config.toml
horizontal_flip = true
head_dim = 32
fused_qkv = false
layer_scale_init = 0.1
moe = "soft"
num_experts = 16
patch_size = [8, 8]
orthogonalizer = "newton_schulz_5"
final_lr_fraction = 0.01
weight_decay = 0.04
Rows from block 13 of a small masked image model, named by matrix and row number. Rows with one number within an expert belong to one neuron, the router's apart. Each number is 128 + 32 x the weight over its row's rms, rounded and kept within 0 to 255. All counts start at 0.
Before each expert's rows are labels from the 100 images, of 14848, where the router gives the expert most weight on average: "strongest on" is what is common among them; "patch colour" is the nearest of a few named colours to the mean colour under the peak. Only what is clearly more common there than usual is listed. The data: microscope photos of single blood and bone marrow cells.
# router: slot weights (model.blocks.13.mlp.router.weight, 32x128, trained with AdamW), inputs 0-127
# up: expert up (model.blocks.13.mlp.up, 16x128x128), inputs 0-127
# down: expert down (model.blocks.13.mlp.down, 16x128x128, transposed), outputs 0-127

# expert 1
strongest on: cell type: promyelocyte
patch colour: blue
router.2 [143 143 141 117 184 111 154 115  60 124  97 119 151 137 172 162 191 129 118 160  99 168 103 114 167 116  70 140 110 110  97 171 138  77 147 138 153 112 160 121 142 173  77 161 162 108  95 171 134 169 147 128  93  93 110 153 113 116 166 115 131 122 120 131  92  85 114  79  97 194 146  72 143 109 126  80  82 141 148 111  94 172  78 129 148 178  78 101 111 138 149 102  77 160  73  91 119  84 143  91  88  90 118 166 137  78 113 118  98 129 160 140 150 108  73 151 180  81  80 174 153 120 114 106 142 177 163  71]
router.3 [116 136 178 154 145  60 183 154  70 120 107 134 145 124 150 158 140 143 138 169  82 128 122 149 163  86  69 162 102 164  72 179 131  96  72 128 144  96 145 113 120 180 141 157 142 113  93 151 160 142 137 135  89 139 140 162  83 171 146 103 106 116 113 145  69 143 144 148 133 171 165  80 163 142 140  97 148 130 163  85 140 137  93 171 155 102 111 114 140 107 152 127 131 228 114 120 129  87 114 100  71 120 122 184  97  74 121 126  98 116 155 120 155 134 127 143 210  53  71 161 143 112 108 177 151 160 166 118]
up.0 [135 163 181 122 151  91 134 131 126 147 112  98 139  85 130 136 123 146  68 143 161 111  64 125 139  77  95 109  80 141 123 116 144 175 130 103  88 130 146 166 183 106 142 131 135 113 154 133 165  56 127 151 143 118 107 138 164 127 158 202 132 117 138 162 138  93 110 156  64 175 171 104 178 131  81 153 128 161 129 116 117 136 152 114 119 116 130 150 125 121 101 109 143 100  50 136 194 112 144 119 100 117 132 114  73  80 172 150 147 164 193  82 111 181  92 148 148 102 130 137 177 147 186 214 117 202 143  82]
down.0 [ 97  91 164  94  94 152 128 142 139 142 137 146 135 181 178 136 135 119 168  70  86 178 146 128 137 162 146  71 171 107 130 190 105  72 117  85 130  75 186  73  87  74 113 140 110 157 112 162 125 117 131 137 102 102 187  97 160 111 100 132 128 120 155 135 110 126 149  34 100  74  98 150 132 118 133 123 140 149 106 151 190  96 128 110  92 118 197 118 131 107 126 126 112 157  99 169  82 137  81 111 184 154 140 161 143 196  85 126 117 112 149 191 160 122 166 112 110 193 122 127 116 167 127  97  85 119 118  91]
up.1 [141 119 144 111 145 156 138 125 200 127 130  76 158 212 160 103 118 185 115  82  94 140 146 142  75 138 132 139 140 133 156  94 167 147 122 127  97 146 143 162  91  77 123 157  97 139 124 106  85 174 150 115  93 100 128 129 133 127 134 107 125  78 100 120  43 105  93 151 144  89 128 115  89 103  76 125 115 150 197 110 118 164  93 127 133 103 123 124  99 127 123 134 181  99 134 151  93 110 118  65  71  79 152 164  77 120  86 133 135 104 165 154 105  90 123  56 162 166 134 223 149 175 108  97 117  79 140  97]
down.1 [136 109 122 140 165 137  89 150  82 115 193 157 109  98 130  81 107 125 138 137 117 119  96 149 182 141  95 183  88 102 107 110 108 101 126 147  97 152  90 135  84 154 102 154 195 124 141 106 198  99 136 168 131 115 102  74 146 196 145 200 116 155 175 166 202 113 162 145 126 127 121 168 100 158 175 141  80 127 120 123 142 143 139 135  61 153 162 119 135 104 145  79  96 180 113 149 185 100 132 186 129 173  97 114 164 140 141 107 148  75 127 126 170 102 126 102 114  69 119  54  75 133 104 111 169 141 120 145]
up.2 [123 164 101 159 124 118 171 102 115 139  61 149 134 105 182  86  92  99  98 155 152  80 126 112 151  85 106 136 129  84 115 179 120  86 129 130 178 142 155 136 128 132  91 127 119 147  76  84 155 132 199 149  95 104 176 139 119 102  62  90 122  66 159 113 117 202  83 141 153 125 103 125  94 109 168 123 126 110 184 138 137 155 124 214 114 147 109  98 122 157 104 132 161 136 135  78 102 164 166 121 148 142 111 133 138  37 128 123 102 117 123 188  82 108  67 119 121 102 168 136 116 146 138 120  41 106 102 121]
down.2 [141 151 195 141 138 139 122 142 120 107 115 123  52 123 135  96 173 135  97 143  91 174 127 194 139 161 107 148 125 125  57 118 132 120 130 165 110  82 138 149 141 158 182 138 212 131 149 133 137 179 126  86 129 130 167  94  79 139 140  72 137 165 173 128 105  56 109 196  80 146 116 133 131 173 121 117 113 107 108 164 116 145 135 103 126 100  52 148 144 219 130 143 115 104 125 179 101 111 146 164 140  61 129 143 159 147 118  88 154 146 100 154 112 130 168 150 107 109 127 117 142 184 107  76 199 149 133 101]
up.3 [130 105  80 153 138 111 157 108 154 146 110  82 101 146 176 154 191 103 125 100 144 156 121 146 136 133 103 112 149 124  92 157  90 177 135 117 129 137  95 123 128 166 122 150 103 128  71 111  98 199 150 143 124  96 111  99 130 116 170 203 144 127 174 132 123 143 134  45 151 159 121  53  81 129  90  34 107 154  81 108 132  83 165  96 144  86  87 114  61 138 103 109 116  88  46  94  99 135  76 135 166 111 124 124 125  84 167 143 113 138 157  63 151 125 102 166 125 155 105 151 137 129 121 140 185 114 151 102]
down.3 [140 171 116  72  98 160 206 102  85 100 171 128  93 127 165 165  90 138 145 122  69 110 105 103 163  84 130  81  86 157 112 154 120  92 168 113 137  89  48 124 100  93 160  97 119 156 121 122 137 109 126  94 160 178 136 123 110 125 105  75 147 159  91 112 129 133 123 179 166 146 138 181 144 149 205 187 161 103 117  76  74 146 144 166  55 129 163 107 132 145 104 167 163 155 114 200 137 122 116 136  90 133 163 113 146 134 140 113 102  98 107 168 155 149 114 131 151 129 107  80 124 121 181 158  76  83 104 147]
up.4 [124 178 102  59 138 131 137 103 222  81 155 140 109 146 183 129  76 115 110  68 200 165 102  94 124  62 145 113 112 104 186  87  99 101  78 154 154 180 172 168 122 158 157 130 103 148 132  96 108 122  98 111 127 182 112 132 155 109 117 142 167 168 140 104 114 141 140 138  68 158 132 160 153 136 122 143 166  86 102  81 187 118 121 143 135 149  87  98  92 157 125 133 100 194 127 139 100 120 126  93 144 161 103 167 160  85 130 141 127 101 172  65  76 158 115 103 124 132 132 149 124 180 135 152  82 125 101 163]
down.4 [ 82 118 107 184 164 158 136 141 184 115 110 119 113 130 129  80 186  82  56 156  65  82 103  99 168 160 140 116 139 167 115  93 144 110 142 172 137 139 126 168 122 170  73 146  97 119 168 161 102  71 108 126 119  83 101 145 153 126 136 104  87 111 138 112 134 110 189 163 170 110 164 145 128  88 144 185 128 133 109 155 142 135 114 112 133 101  74 143 154 183  97  96 134 111 114 142 145  20 166 146 134 167  68  84 138 165 156 123 148 132 135 149 130  96 152  97 152  66 170 126 121 159  62 108 162 150 106 140]

# expert 8
strongest on: smear: peripheral blood
patch colour: pink; white
router.16 [ 75 123 119 177  86 113  98 123 160 163 107 181 160 161 105 116  97 159  79 105 131 126 152 168 201 100  84  99 179 129  84  51 130 127 127 105 126 104 119 101 147 130 113  81 181 154 102 140 171  65  86 196 118 160 139 150  94 152 106 114 171  87 136 168 145 145 132 115  88  94  92 166 140 112 133  87 162 126 100 135 160 114 127 123 195  86 199 157 132 130 145 133 158 106  98 142 145  86 160 142 129 149 199 146 102 128 130 126 153 111 173 103 134  48 105  53 109 105 134 127 142 117 140 143 147  98 174 125]
router.17 [111 198  99 112 110 104 107 159 169 162  74 185 157 148 170 159 160 122  76 157 166 135 113 149 194 134  52  93 156 101 125  92 137 117 224 101 124 131 110  96 164 134  87  90 170 163 136 155 101  96 106 172 144  93 113 105 168 129 141 184 173 112 159 144 135 106 127  75  89 134  95 137 137 117 122  63 102 120 131 172  85 142 143 107 173 172 153 117 136  98 169 131  99 109  61 139 113  71 170 112 134 117 157 119 160  74  99 113 141 116 146 126 163  91  62  70 126 135 127 116 126 152 130 120 145 119 158 123]
up.0 [105 119 122  99 136 183 148 153 163  81 185  44 117 146 147 130 142 166 141  96 117  28 102 147  96 186 147 186 131 178 133 105 166  67 126 186 183 158 152 190 126 188 137 120 169  46 146 110 115 106 131 147 106 173  66 112 106 107 146 114 138 166 136  97 131 147 128 157 138  95  92 133 118 112 149 105 152 105 132 133 108  91 136 168 150 139 128 110 199 148  93 151  92 113 123 132 106 112 119 143 156 156 182 163 169 135 111 194  87 112 115  89  97 132 121 130 157 146 115 143 127  93 103 113  89 128 139 172]
down.0 [151 118 110 131 157 147 152 181 163 148 114  83 122 141 103  90 150 129 185 102 150 147 110 133 168 111 123 108 141 148 129 143 152 162 152 175  49 152  84 177 148  90 140 109  91 138 183 120 139 142 132 129 121 151  98 101 147 117  97 136 149 127  96 104 123 137  98 131 174  98 161 186 113 176 118 177 104 146 109 112 159 176 109 195 154 152 136 158 103 101 105 135 158 157 154  78 102 157 104 117  90 172  89  67 150 124 165 131 176 162  95 156  28 112 123 155  69  74 162 128 130 172 162 187 133 147  84  59]
up.1 [100 159  84 163 138 135 100 103 164 219  75 155 154 126  85 141 165 130 111 133 108 118 165  86 170 171 147 186 162 120  88 121 174 223 168 104 141  81  65 166 121 119 164  86 126 115 162 161 115 130 178 145 127 136 149 109 190 125 138 188 157 135 139 121 135 105 171 140 107 106 164 131 189 171 166 148 107 136 120 163 119 171  93 131 155 112 167 109 107 109  96 121 102 142 100 144 104  98  73 151 178  91 165 175  97 115 111 116 167 151 145 138  98 144 104 110 117 167 156 168 119 117 191 104 135 133 168 167]
down.1 [111 115 123  98 159 138 212 128  79 151 125 141 124 132 134 105 156 104  99 157  51 113 124 168 136 143  61  63 102 148 146  70 116 100 121 156 132 169 177 108 122 180 121 174 164 102  69 168 121 115 131 131 103  64 133 145 124  98 132 113  95 109 198 179 113 110  83 132 161 131 156  85  70 115 223 151 165 117 141 110 162  90 134 136 119 148  84 110 156 168 160 148 173 136 129 172 128  97 170 132 113  91 130 117 133 129 188 101 118 121 155 142 142 153 120 105 170  89 137 123 132  71 111 155 112 185 168 100]
up.2 [ 90  77 158 134 110  87 160 146 152 114 125  66 152 209  91 132 108 137 142 131  94 157  91 122 181 140 154 178 165 130 151 110  93 153  96 174  87 155 183  77 133 108  88 102 146 161 111 111  92 149 132 158 143 123  98  60 172  94 146 109 106 123 110 123 154 110 192 130 117 121 168 123  96 127 172 162 169 130  56 169 152  88 161 183 134 119 181  68  78 149 157  97 112  87 149 115 119 161 111 134 120 160  98 162 141 149 162  97 103 152 130 141 105  98 127 139 127 103 152 176 164 162 111 173 116 151 145  42]
down.2 [105 117 130 103 175 167 130 115 137 117 155 141 110  78 168 115  92 132 136 130 104  72 161 166  87 113  47 154 120 131 102 172 191 158  86 106 130 150  85 143 136 114 206 114 111 150 145 120 163 141 166 123 100  78 143 193 153 120 125 178 121 130 228 131 124 109 104 153 131 169 150 157 172 180  85 145  79 110 120 102 118 133 109  69 157 134 120 129 168 104  59 107 137 134 167 131 142 108 159 113 140 146 153 121  77 136 137 219 135  86 161  87 129 113 173 152 138 107 157  73 127  81 110 135 140 111 126 173]
up.3 [128  19 102 204 131 179 124 155 120  95 199 142 182  78  78 160 117 110 115  94 161  69 151 163 164 105  45 144 139  97 114 128 153  73 141 160  72 114 126 127 135 131 115  83 173 153 168 152 154 153 122 147 123 186  85 150  86 107 125 138 144 136 194  68 126 205 151 114 118  98 103 109 169 173 104 143 101 105 130 155 119  92  99  88 153 143 107  86 139 172 140  94 154 132 145 137  86 154 126 135 145 107 138 125 100 128 172 138  90 131 106 159 112 148 112 126  80 103 117 145 102 166 128 126 126 139 151 138]
down.3 [144 214 103 140 114 114 136 140 138 138  64 107 125 163 143  81  40 139 149 109 146 165 101  62 111 134 114 103 117  89 130  90 108 158 111  32 182 174 149 185  85 159 109 181 107 124 151 125 104 127 147 136 116 173 126 103 137  58 159 104 161  98  26 156 162 116  66 104 149 114 157 131 136  62 154 109 125 162 120 122 126 174 158 114  90  94 132 140 128 112  97 117 124 170 160 112 166 111 163  93 163 101 141 118 100 137  99 110  97 134 133 108 156 111 120 129 116 188 110 139 105 143 120 172 132 159  99 133]
up.4 [ 92 131 158 152 151 104 119 167 121 146  99 117 132  98  98  62 188 137 168 139 179  86 147 148 113 129  96  99 168 137 133 162  90 137  95 118  37 134 154  69 176 144 130 151 119 137 121 116 115 160 161 139 140 145 178 115 150 185 129 144 149 131  93 140 121  40 175 146 173 124 147 132 108 137 140 150 122 153  96 109 151 132 173  84 136 205 106 121 110  97  61 140 155  85 181 127 154 124 138 141 174 156 105 155 144 129 120 160  87  64  67 158 167 119 146 133 141  94 210  99 149 132 128 164 149  90  74 144]
down.4 [156 102 135 127 119 109 112 158 143  98 118 128 135 135 137 121 100 145 123 152  62 198  35 125 131 173 128 132  76 142 119 174 157 115 149 131 125 102  76 177 137 182 143 135 153  92 125 123  82 133  95 149 182 159 123 128  92  80  66 180 148 128 188 168 132 158 149 119 159 148 190 133 149  86  88 176 134 146  81  98  60 168 126 113 153  77 162 127 130 145 179 135 110 127 104 161 135 152 115 145 119 126 166  80 145  93 137 119 183 165 151  80  57 186 137 142 152 146 121 136  61 137 148  85 124 157 138 103]

# expert 6
strongest on: cell type: promyelocyte
patch colour: blue
router.12 [ 64 108 144 189 189 140 177 169 145 112 111 115 123 147  83 137 200 139 163  92 139 126 185 115 137 166 184 124 159  94 104 157 123 123 173 134  76  90 139 131 124 158 134 116 167  96 115 122  96  90 164  90 145  84 112  87 186 100 151 110  65  86 157 101 123 190 100 142 141 131  97 129 138 191 133 148 159  96 131 140 100 137 174 149 136 123 126  84  85 158 132 145  89 114 141 112 134 187 110 179 166 173  45 107 164 156  81 128 120 134 123 117 124 162  82 142 108 145 135 130 184 177 131 108 161  72 118 121]
router.13 [ 77  27 204  78 170 160 184 150 128 105 145  81 114 153 149 131 131 157 143 170 122 137 167 114 142 140 127 139 128 119 109 127 133  75 129 152 111 106 118 161 108 101 148 158 130  92 130 123 113 129 199 122 137 113 129 146 233 173 100 129  70 160  95 101 103 141  85 144 157 139 131  59 125 159 135 128 166 116 136 117 137 163 159 129 143 153 123  84 101 134 108 214  30 115 128 102  97 179 121 153 141 127 182 134 131 101 139  94  91 141 159 156 137 151 148 144 189  96 102 110 144 145  91 116 118 100 111 141]
up.0 [ 93 130 225 157 120 139  65 169  45  51 100  44 107 151 159 131 127 129 111 114  78 121  99 176 185 146 175 149 139 141 133  86 139 167 134 111 166 103 118 134  80 118 107  89 105 130 120 114 156 167  95 124 155 166  99 109 135 136 120 130 118 107 104 123 158 145  68  99 130 146 120 125 157 121 142 119 137 148 121 126 110 133 101 184 104 101 138 123  91 147  72 119 154  67  53 102  86 137 157 174 151 113 105 180  99  80 163 104 168 107 130 153 133 102 106 130 165 107 110 192 163 112  84 174 112 155 119 137]
down.0 [154 123 141 105 139  64 139 128 212 190 187 162 183 144 113  96 127  88 180 194 121 113 110  88  75 127  52 103 108  84 138 186  90 137 142 139 175 156 171 138 131 118 178 134 158  99 121 118 118  70 210  60 126  98 125 126 119 121  70 147 121 134 157 134 116 100 161  93 123 144 117  89 111 131 139 155 123 117 146 187 165 118  87 107 155 130 101 180 141 132 136 138 127 151 189 177 161 116 166  78 108 152 133 115 102 130 125 179 116 155 134 115 144 156 141 131 137 158 119 118 123 122 143  67  78 150 177 127]
up.1 [133 141 151  84 137 127 119 130 131 134  99 111 122 109  48 141 168 132 127 134  89  75 123  87 103 114 178 100 135  89 110  99 175 136 143 144 150 111 135 141 138 148 125 130 128  99  91 130 107 109 102 116 162 141 130 114  96 105 168 136 125  95 126 193 114  54  96 138 127 156  55 154  84  86 100 139 129 126 137  36 188 134 114 115 142 142  83 152  84 136 157 121 150 169 157 183 168  90 104 186 157 145 169  96 101 171 103 124  88 194 124 208 114 157 109  51  78 165 146 199 130 142 157 112 123 114 131 128]
down.1 [173  67 189 187 110 125 113 133 173  96 161 128  57 114 132 158  91  91 115 198 146 144 145 176  84 108  82 108  70 105 157 117 107 148 143 162  88 129  54 178 135 132 107 106 111 126 180 169 153 185 155 112 100 150 151 171 109 114 152 124 139 141 172 104 169  62 124 111 148 167  85  96 134 123  96 143 111 138 175 182 135 159 116 156 128 189 133 140  88 127 142 144 123 131  31 122 117 112 147  94 139 161 119 113 108 152  96 112 147 128 106 133 104 120 160 182 180 135 162 158 128 131 121 195 127 149 112 112]
up.2 [177 164 112  62 104 116 146 143 127 103 141 112 131 143  62 165 132 110 152 167 130 162  96  45 125  72 135 151 166  97 121 135 127 144 158 134 152  89  76 137 166 140 126 181 134 128 153 114 133 134 169 120 125 148  89 161 147 178 111 137 152  92 166 175 158 103 185 168 157 134 137  70 130 161 113 144 131  95 145 104 107 180  91 164 157 108  93 104 129 108 156  95 126 120 142 133  68 150 131 146  27 165 146 110 114 148  95  55 145 187 152 165 117  92 121 120 186 103  56 138 112 107  75 163 146 119 134 154]
down.2 [ 44 125 136 162 100 113  92 113 138 158 109 146 148 153 193  94  68  97 118 133 142 124  97 117 160 147 163 124 100 123 129 160 115 142 107 125 157 190 134 156 166 121  85 154 129 112 145 135 137 129 105 111 132 136 112 114 102 111 129 125 145 200 106 165 158 165  72 124 151 111  63 120  53 133 132 124 130 170  65 135 153  91 136 112 142 107 142 107 159 164 126 104 119 107 119 106  69 117 136  98 189  45  68 129 121 136 191 238  73 145 102 160 130 101 116 124  70 148 157 136 136 123 163 146 149 177 135 166]
up.3 [ 57 114 200 184 114 151 114 115 111 117  74 164  95  76  95 148 108 179 203 206 186 131 128  68 164 165  86 189  95 159 160 152 111 136 117  96 125 158 135  83 122 163 123 104 124 106  90  95 121 130 168 115 107 106  92  83 122 136 146 175 164 129 124 116 115  95 143 175 174 132 101 112 121  94 107 122 131 112  77  84 121 110 155 119 107  86 130 115 138 137 137  69 106 116 118 146 120 138 127 107 110 121  96  75 127  73 107 110 126 122 144 101 149 112 136 160  94 138  94 135 112 164 177 144 126 140 226  62]
down.3 [176 127  78  94 154  91 107 134 191 115 163 160 184 138 153 181 109 108  61  89  54 146 133 140 114  95 124 139 136 110 124  71 133  79 161 163  80 122 167 146 142 103 112 165 141 110 194 133 137 131  78 130 151 188 161 176 134  92 107 101 129 129  98 110 156 150 122 112  47  93  99 166 129 185 145 115 160 157 168 120 136  91 110 128 172 173 108  95 129 135 157 169  84 140  99 124 137 115 107 145 164 155 142 158 145 127 149 136 120 142 127 137 151 124 110 104 166 140  69 135 171 121 135  88 127 173  52 210]
up.4 [137  44 145 138 172 158 118  92 201 152 117 141 183 115 107 119 140 120  73 116 148 147  74 162 147 107 163 180  78  93 111 101 113 133  95 182 142 189 106 107  66 104 123 115 157  96 193  58 161 163 140 113 135 100 157 124 109 161 127 107 139 144 129 120 150 102  75 186 116 161 139 129  90 199 173 116  73 140 105 114 115 154  88  98 101 139 105  92 159 108 116 172 136 157 144  85 108  92 120 117 134 134 165 152 171 154 113 100 160  75 163 118 137 102 105  60 158  92 127  77 117 133 135 110 154 144 163 101]
down.4 [121 153  77 142 121  97 103 140 106 129  96 102 102 116 120 122 120 137 191 114  76 160 186  99 100 111 123 138 181 155 155 150  82 127 106  67 137  83 141 132 218 155 124 167 162 123  62 139  92  98 167 173 174 133 119 165 149 101 135 154 161 124  96 122 157 136 192 122 101 130  26  88 203 105 144 146 144 120 160 131 160 105 169 136 106 133 123 161 123 151 161 149  89 136 143 148 167 125 116 147 147 138 103 119 103  94 139 172 113 165 154 163 143 121 210 143  95 156 144 193 148 117 181 117 144 121 113 183]

# expert 3
strongest on: cell type: lymphocyte
patch colour: white
router.6 [ 63 152 116 146  77 118 112  98 105 158 109 134 152 143 111  93 106 109 115  81 169 129 130 120 103 114 116  83 142 161 125  63 122 202 135 117 131 137 113  97 159 126 106  76 175 152 142 140 153  85  96 195 101 102 139  76 100 125 102 139 164  83 146 160 145 118  97 130 115 119 125 225 134  50 141  76 100 141 108 181 157  88 170 134 137 173 178 153 193 161 151 138 143 100 133 122 123 120 163 121 169 137 107 104 143 101 158 124 172 116 117 130 131  93 136 111  21 171 123  89  73 147 123  87 159 113 130 114]
router.7 [122 173  69 146 104 136 107 152 156 166 144 137 133 133 128 132 129  93  88 137 204 128 141 157 127 146 129 103 163 130 156  54 118 147 125 145 103 111  84  72 146 111 123  79 125 169 145 123  74  87  96 187 147 138 159 124  80 128 145 176 160  71 168 122  99 120 151 106 152 160 123 214 109  55 133  99  94 134  72 166 130 108 130  95 116 130 164 125 147 111 141 113 176  86  47 117 124 130 162 140 124 178 150  85  88  62  71 118 162 121 127 108 144 106 110 108  97 167  77  67 118 131 145  70 143 134 123 145]
up.0 [162 154 138 130 136  95 108 108 108 115 147  94 145 142  95 169 178 126 150 149 181 122 150 141  75 128 137  84 158 108 161 141 150 121 187  51 154 116 144 131 116 156 141 143 128 116  96 140 161 191 150 113 101 115 121 140 153 131 103 179  98 185 176  62  78 157 142 132  78 110  80 112 105  43 131 133 169 139 102 162 158 163 176  97 148 121 114  75 127  91 118  90 111 150 122 161 169 169  53 126 164  85 138 110  90 144 151 154 116 150 129 210  97  75 160 192 135 116 138  85 118  98 116 107 146 115 155  85]
down.0 [138 111 100 183 112  83 116 119 191  85  95 147 154 105 118 159  68 157 153 149 128 160 139 115 133 120 103  98 116 113  61 119 125 121  95 137 165 109 199 165 128 109  98 142 151 114 150 129 117  85 130 136 151 124 174 111 122 140  97 128 154 115 130 215 208 147  95 138 103 131 161 168 124 148  55 120  82  63 183  90  64 123 130  81 123  82 152  73 106 171 168 145 145  96 142 101 118 123  89 145 153 200 145 131 140 119 111 126 168 132 178  99 113 125  89  53 103 104 148 152 127  78 105 161 133 151 101 126]
up.1 [ 69 144 137 139 101 112 133 191  41 131  89  99 125 142 184 128  98 171 106 171 123 162 107 137 140 124 172 162 113  79 112 147 131 133 111 113 119 114 135 171 179 124  87  75  96 133 151 150 124  81 142 107 126 109 111  98 138 109 154  76  76 105 167 158 121 137 145 175 155 114 119 146 120 114 168 135  87  65 112 116  90 188  72  69 133 126  88 131  63 115  74  72 132 135  94 120 116 128  75 163 110 102 173 134 126 125 159  76 104 125  64  78 188  85  90 181 146 136 127 129 114 157 155 132  96  99 138  94]
down.1 [ 96 106 171 139 142 124 126 154 174 102 146 109 109 173  80 113 126 150 143 121  79 115 160 151 118 109 134  98 138 126 160 119 163 111 126 135 161 108 104 118 104 172 138 115 156 150 145 113 107 176 111 134  78 164 127  88 103 107 167 185 113 131 161 120 143 145  80  75 110 127 108 128 200 152  92  34  85 159 121 125 131 106 179 120 112  74 179 143 138 144 107  96 152 107 116 109  90 150  46 186 159 208 118 128 152  68 115 169 157  80 155 163  68 150 105  89 166 126 112  89 115 117 185 139  84  87  85 135]
up.2 [121  72 166 120 140 119 149 151 179  85 136 117 115 196  46 105 168  97  86  86  99 100 107 102 169 205 120  87  53 158 137 159 167 165 153  96  90 145 137  94 161  96 128 161 118 133 108 168 149 143 143 137 123 151  96 120 134  91  89 133 161 113 141 130  94 197 122  66  94 121 147 147  81 103  78 122 128  99  76  88 143 152 141 132 150 136 155  98 174  94 136 129 178 149 116 156 168 116 148 148 114  90 113  97  67 149 150 166 109 143 134 158  54 148 138 120 193 136 164 113 116 117 129  99 119  99  70 117]
down.2 [111 165 109  95 157 176 138 173 190 109 155 133 118 103 112 122 116 143 131 116 133 109 170 145  93 148 148  71 208 114  83 149 153 115 169 117  87 131  97 142 135  81 106 111  87  65 125  44  99 160 131 145 211 150 182 125 167 100 133  96 113 182 103 125 167 124 102 105  96  88 133  90 126 150  88 151 106  92 156 132 133 191 133  81 146  69 135 123 122 131  97 138 121  87 114  95 148 150 121 146  66  53 135 156 120 182  43 102 132 145 144 156 111 133 156 101 155 109 127  76 149 137 137 146 154 144  99  99]
up.3 [159 137  79 107 133 127 163 158 168 122 157 132 180  99 118 191 144 152 123 158  92  94 115 144 102 132  88 148  82 102  80 147  81  92 108 118  94 116 145 133  81 111 138 100 105 159 154 122  94  69  85  85 146 185 130 135 137 177 102 115  77 131 148 121 194 133 162 157 112 163 109 144 137 160 147  77 146 158 182 181 114  83 130  81 121  76 126 128 131 174  94 176 124 106  97 169 115 167  54 119 108  87 127 157  36 136 120  98  62 174  95  93 104 124 161 139 105 121  92 123 164 147 111 153 121 142 173 123]
down.3 [ 73  97 170 148 114 137 129 132 102 118 146 127  94 182 109 109 118 141 141 115 143 147 150 124 133  96 190 122 124 156 109 117 168 152 103 131 116 151 135 121 108 131 123 103 117  71  80  96 129 152 149 159 137  91 165  74 123 155 126 150 144 120 101 102 106 177  79 145 104 100 117 142  94 143 124 193 140  65  61  50 153 171 160 106 135 122 140 151  99  72 156 125 128  75 155  60 123 100 148 182 186 129 154 129 187  55 110 168 127 135  98  79 172 148 100  87  85 135 106 133 140  77 140 142 211  77  95 146]
up.4 [134  94 124  92 136 131 126 101 126 163 124 120  73 139 153  62  99 151 178  74 135 136  87  66 192 169 133 106 120 157  91 107 132 122 143 104 180 144 127 116 138 105 126 112 112 204 143 148 132  79 134  98 106  68 160  72 129 138 115 134  67  83 160 198 103 137 157 103 136 195 142 158 145 194 154 125 125 125 122 114 108 126  96 195 115 131 123 135 176 138 167  96 168  90 114 132  94 155 164 124  98 116 142  73  51  94 109 173 167 148 124  65 100 130 147 153 160 113 161 134 105  94 118 109 155 190 130 155]
down.4 [148 151 127 174 144 125 132 138 134 122 163 114 159 116 107 162 184  89 139 196 123 124 135 172 122  91 134 173 128 100 145 170 145 147 193 185  84 123 110 125 138 127 106 137 129  57 131 105  79 122 144 121 144 157  60 126 110 112 209 135 135 140 135  78 115  84 123 128  94  90 147 140 123  75 117  74 142 146 114 169 113 142 167 109 102  78 133  64  51 129  68 155  99 125 110 101 107  92  59 127 137 101 146 160 133 126 134 126 128 113 141 216 104 131 132  98 144 130 101  99 200 173 207 154 121 120 131 102]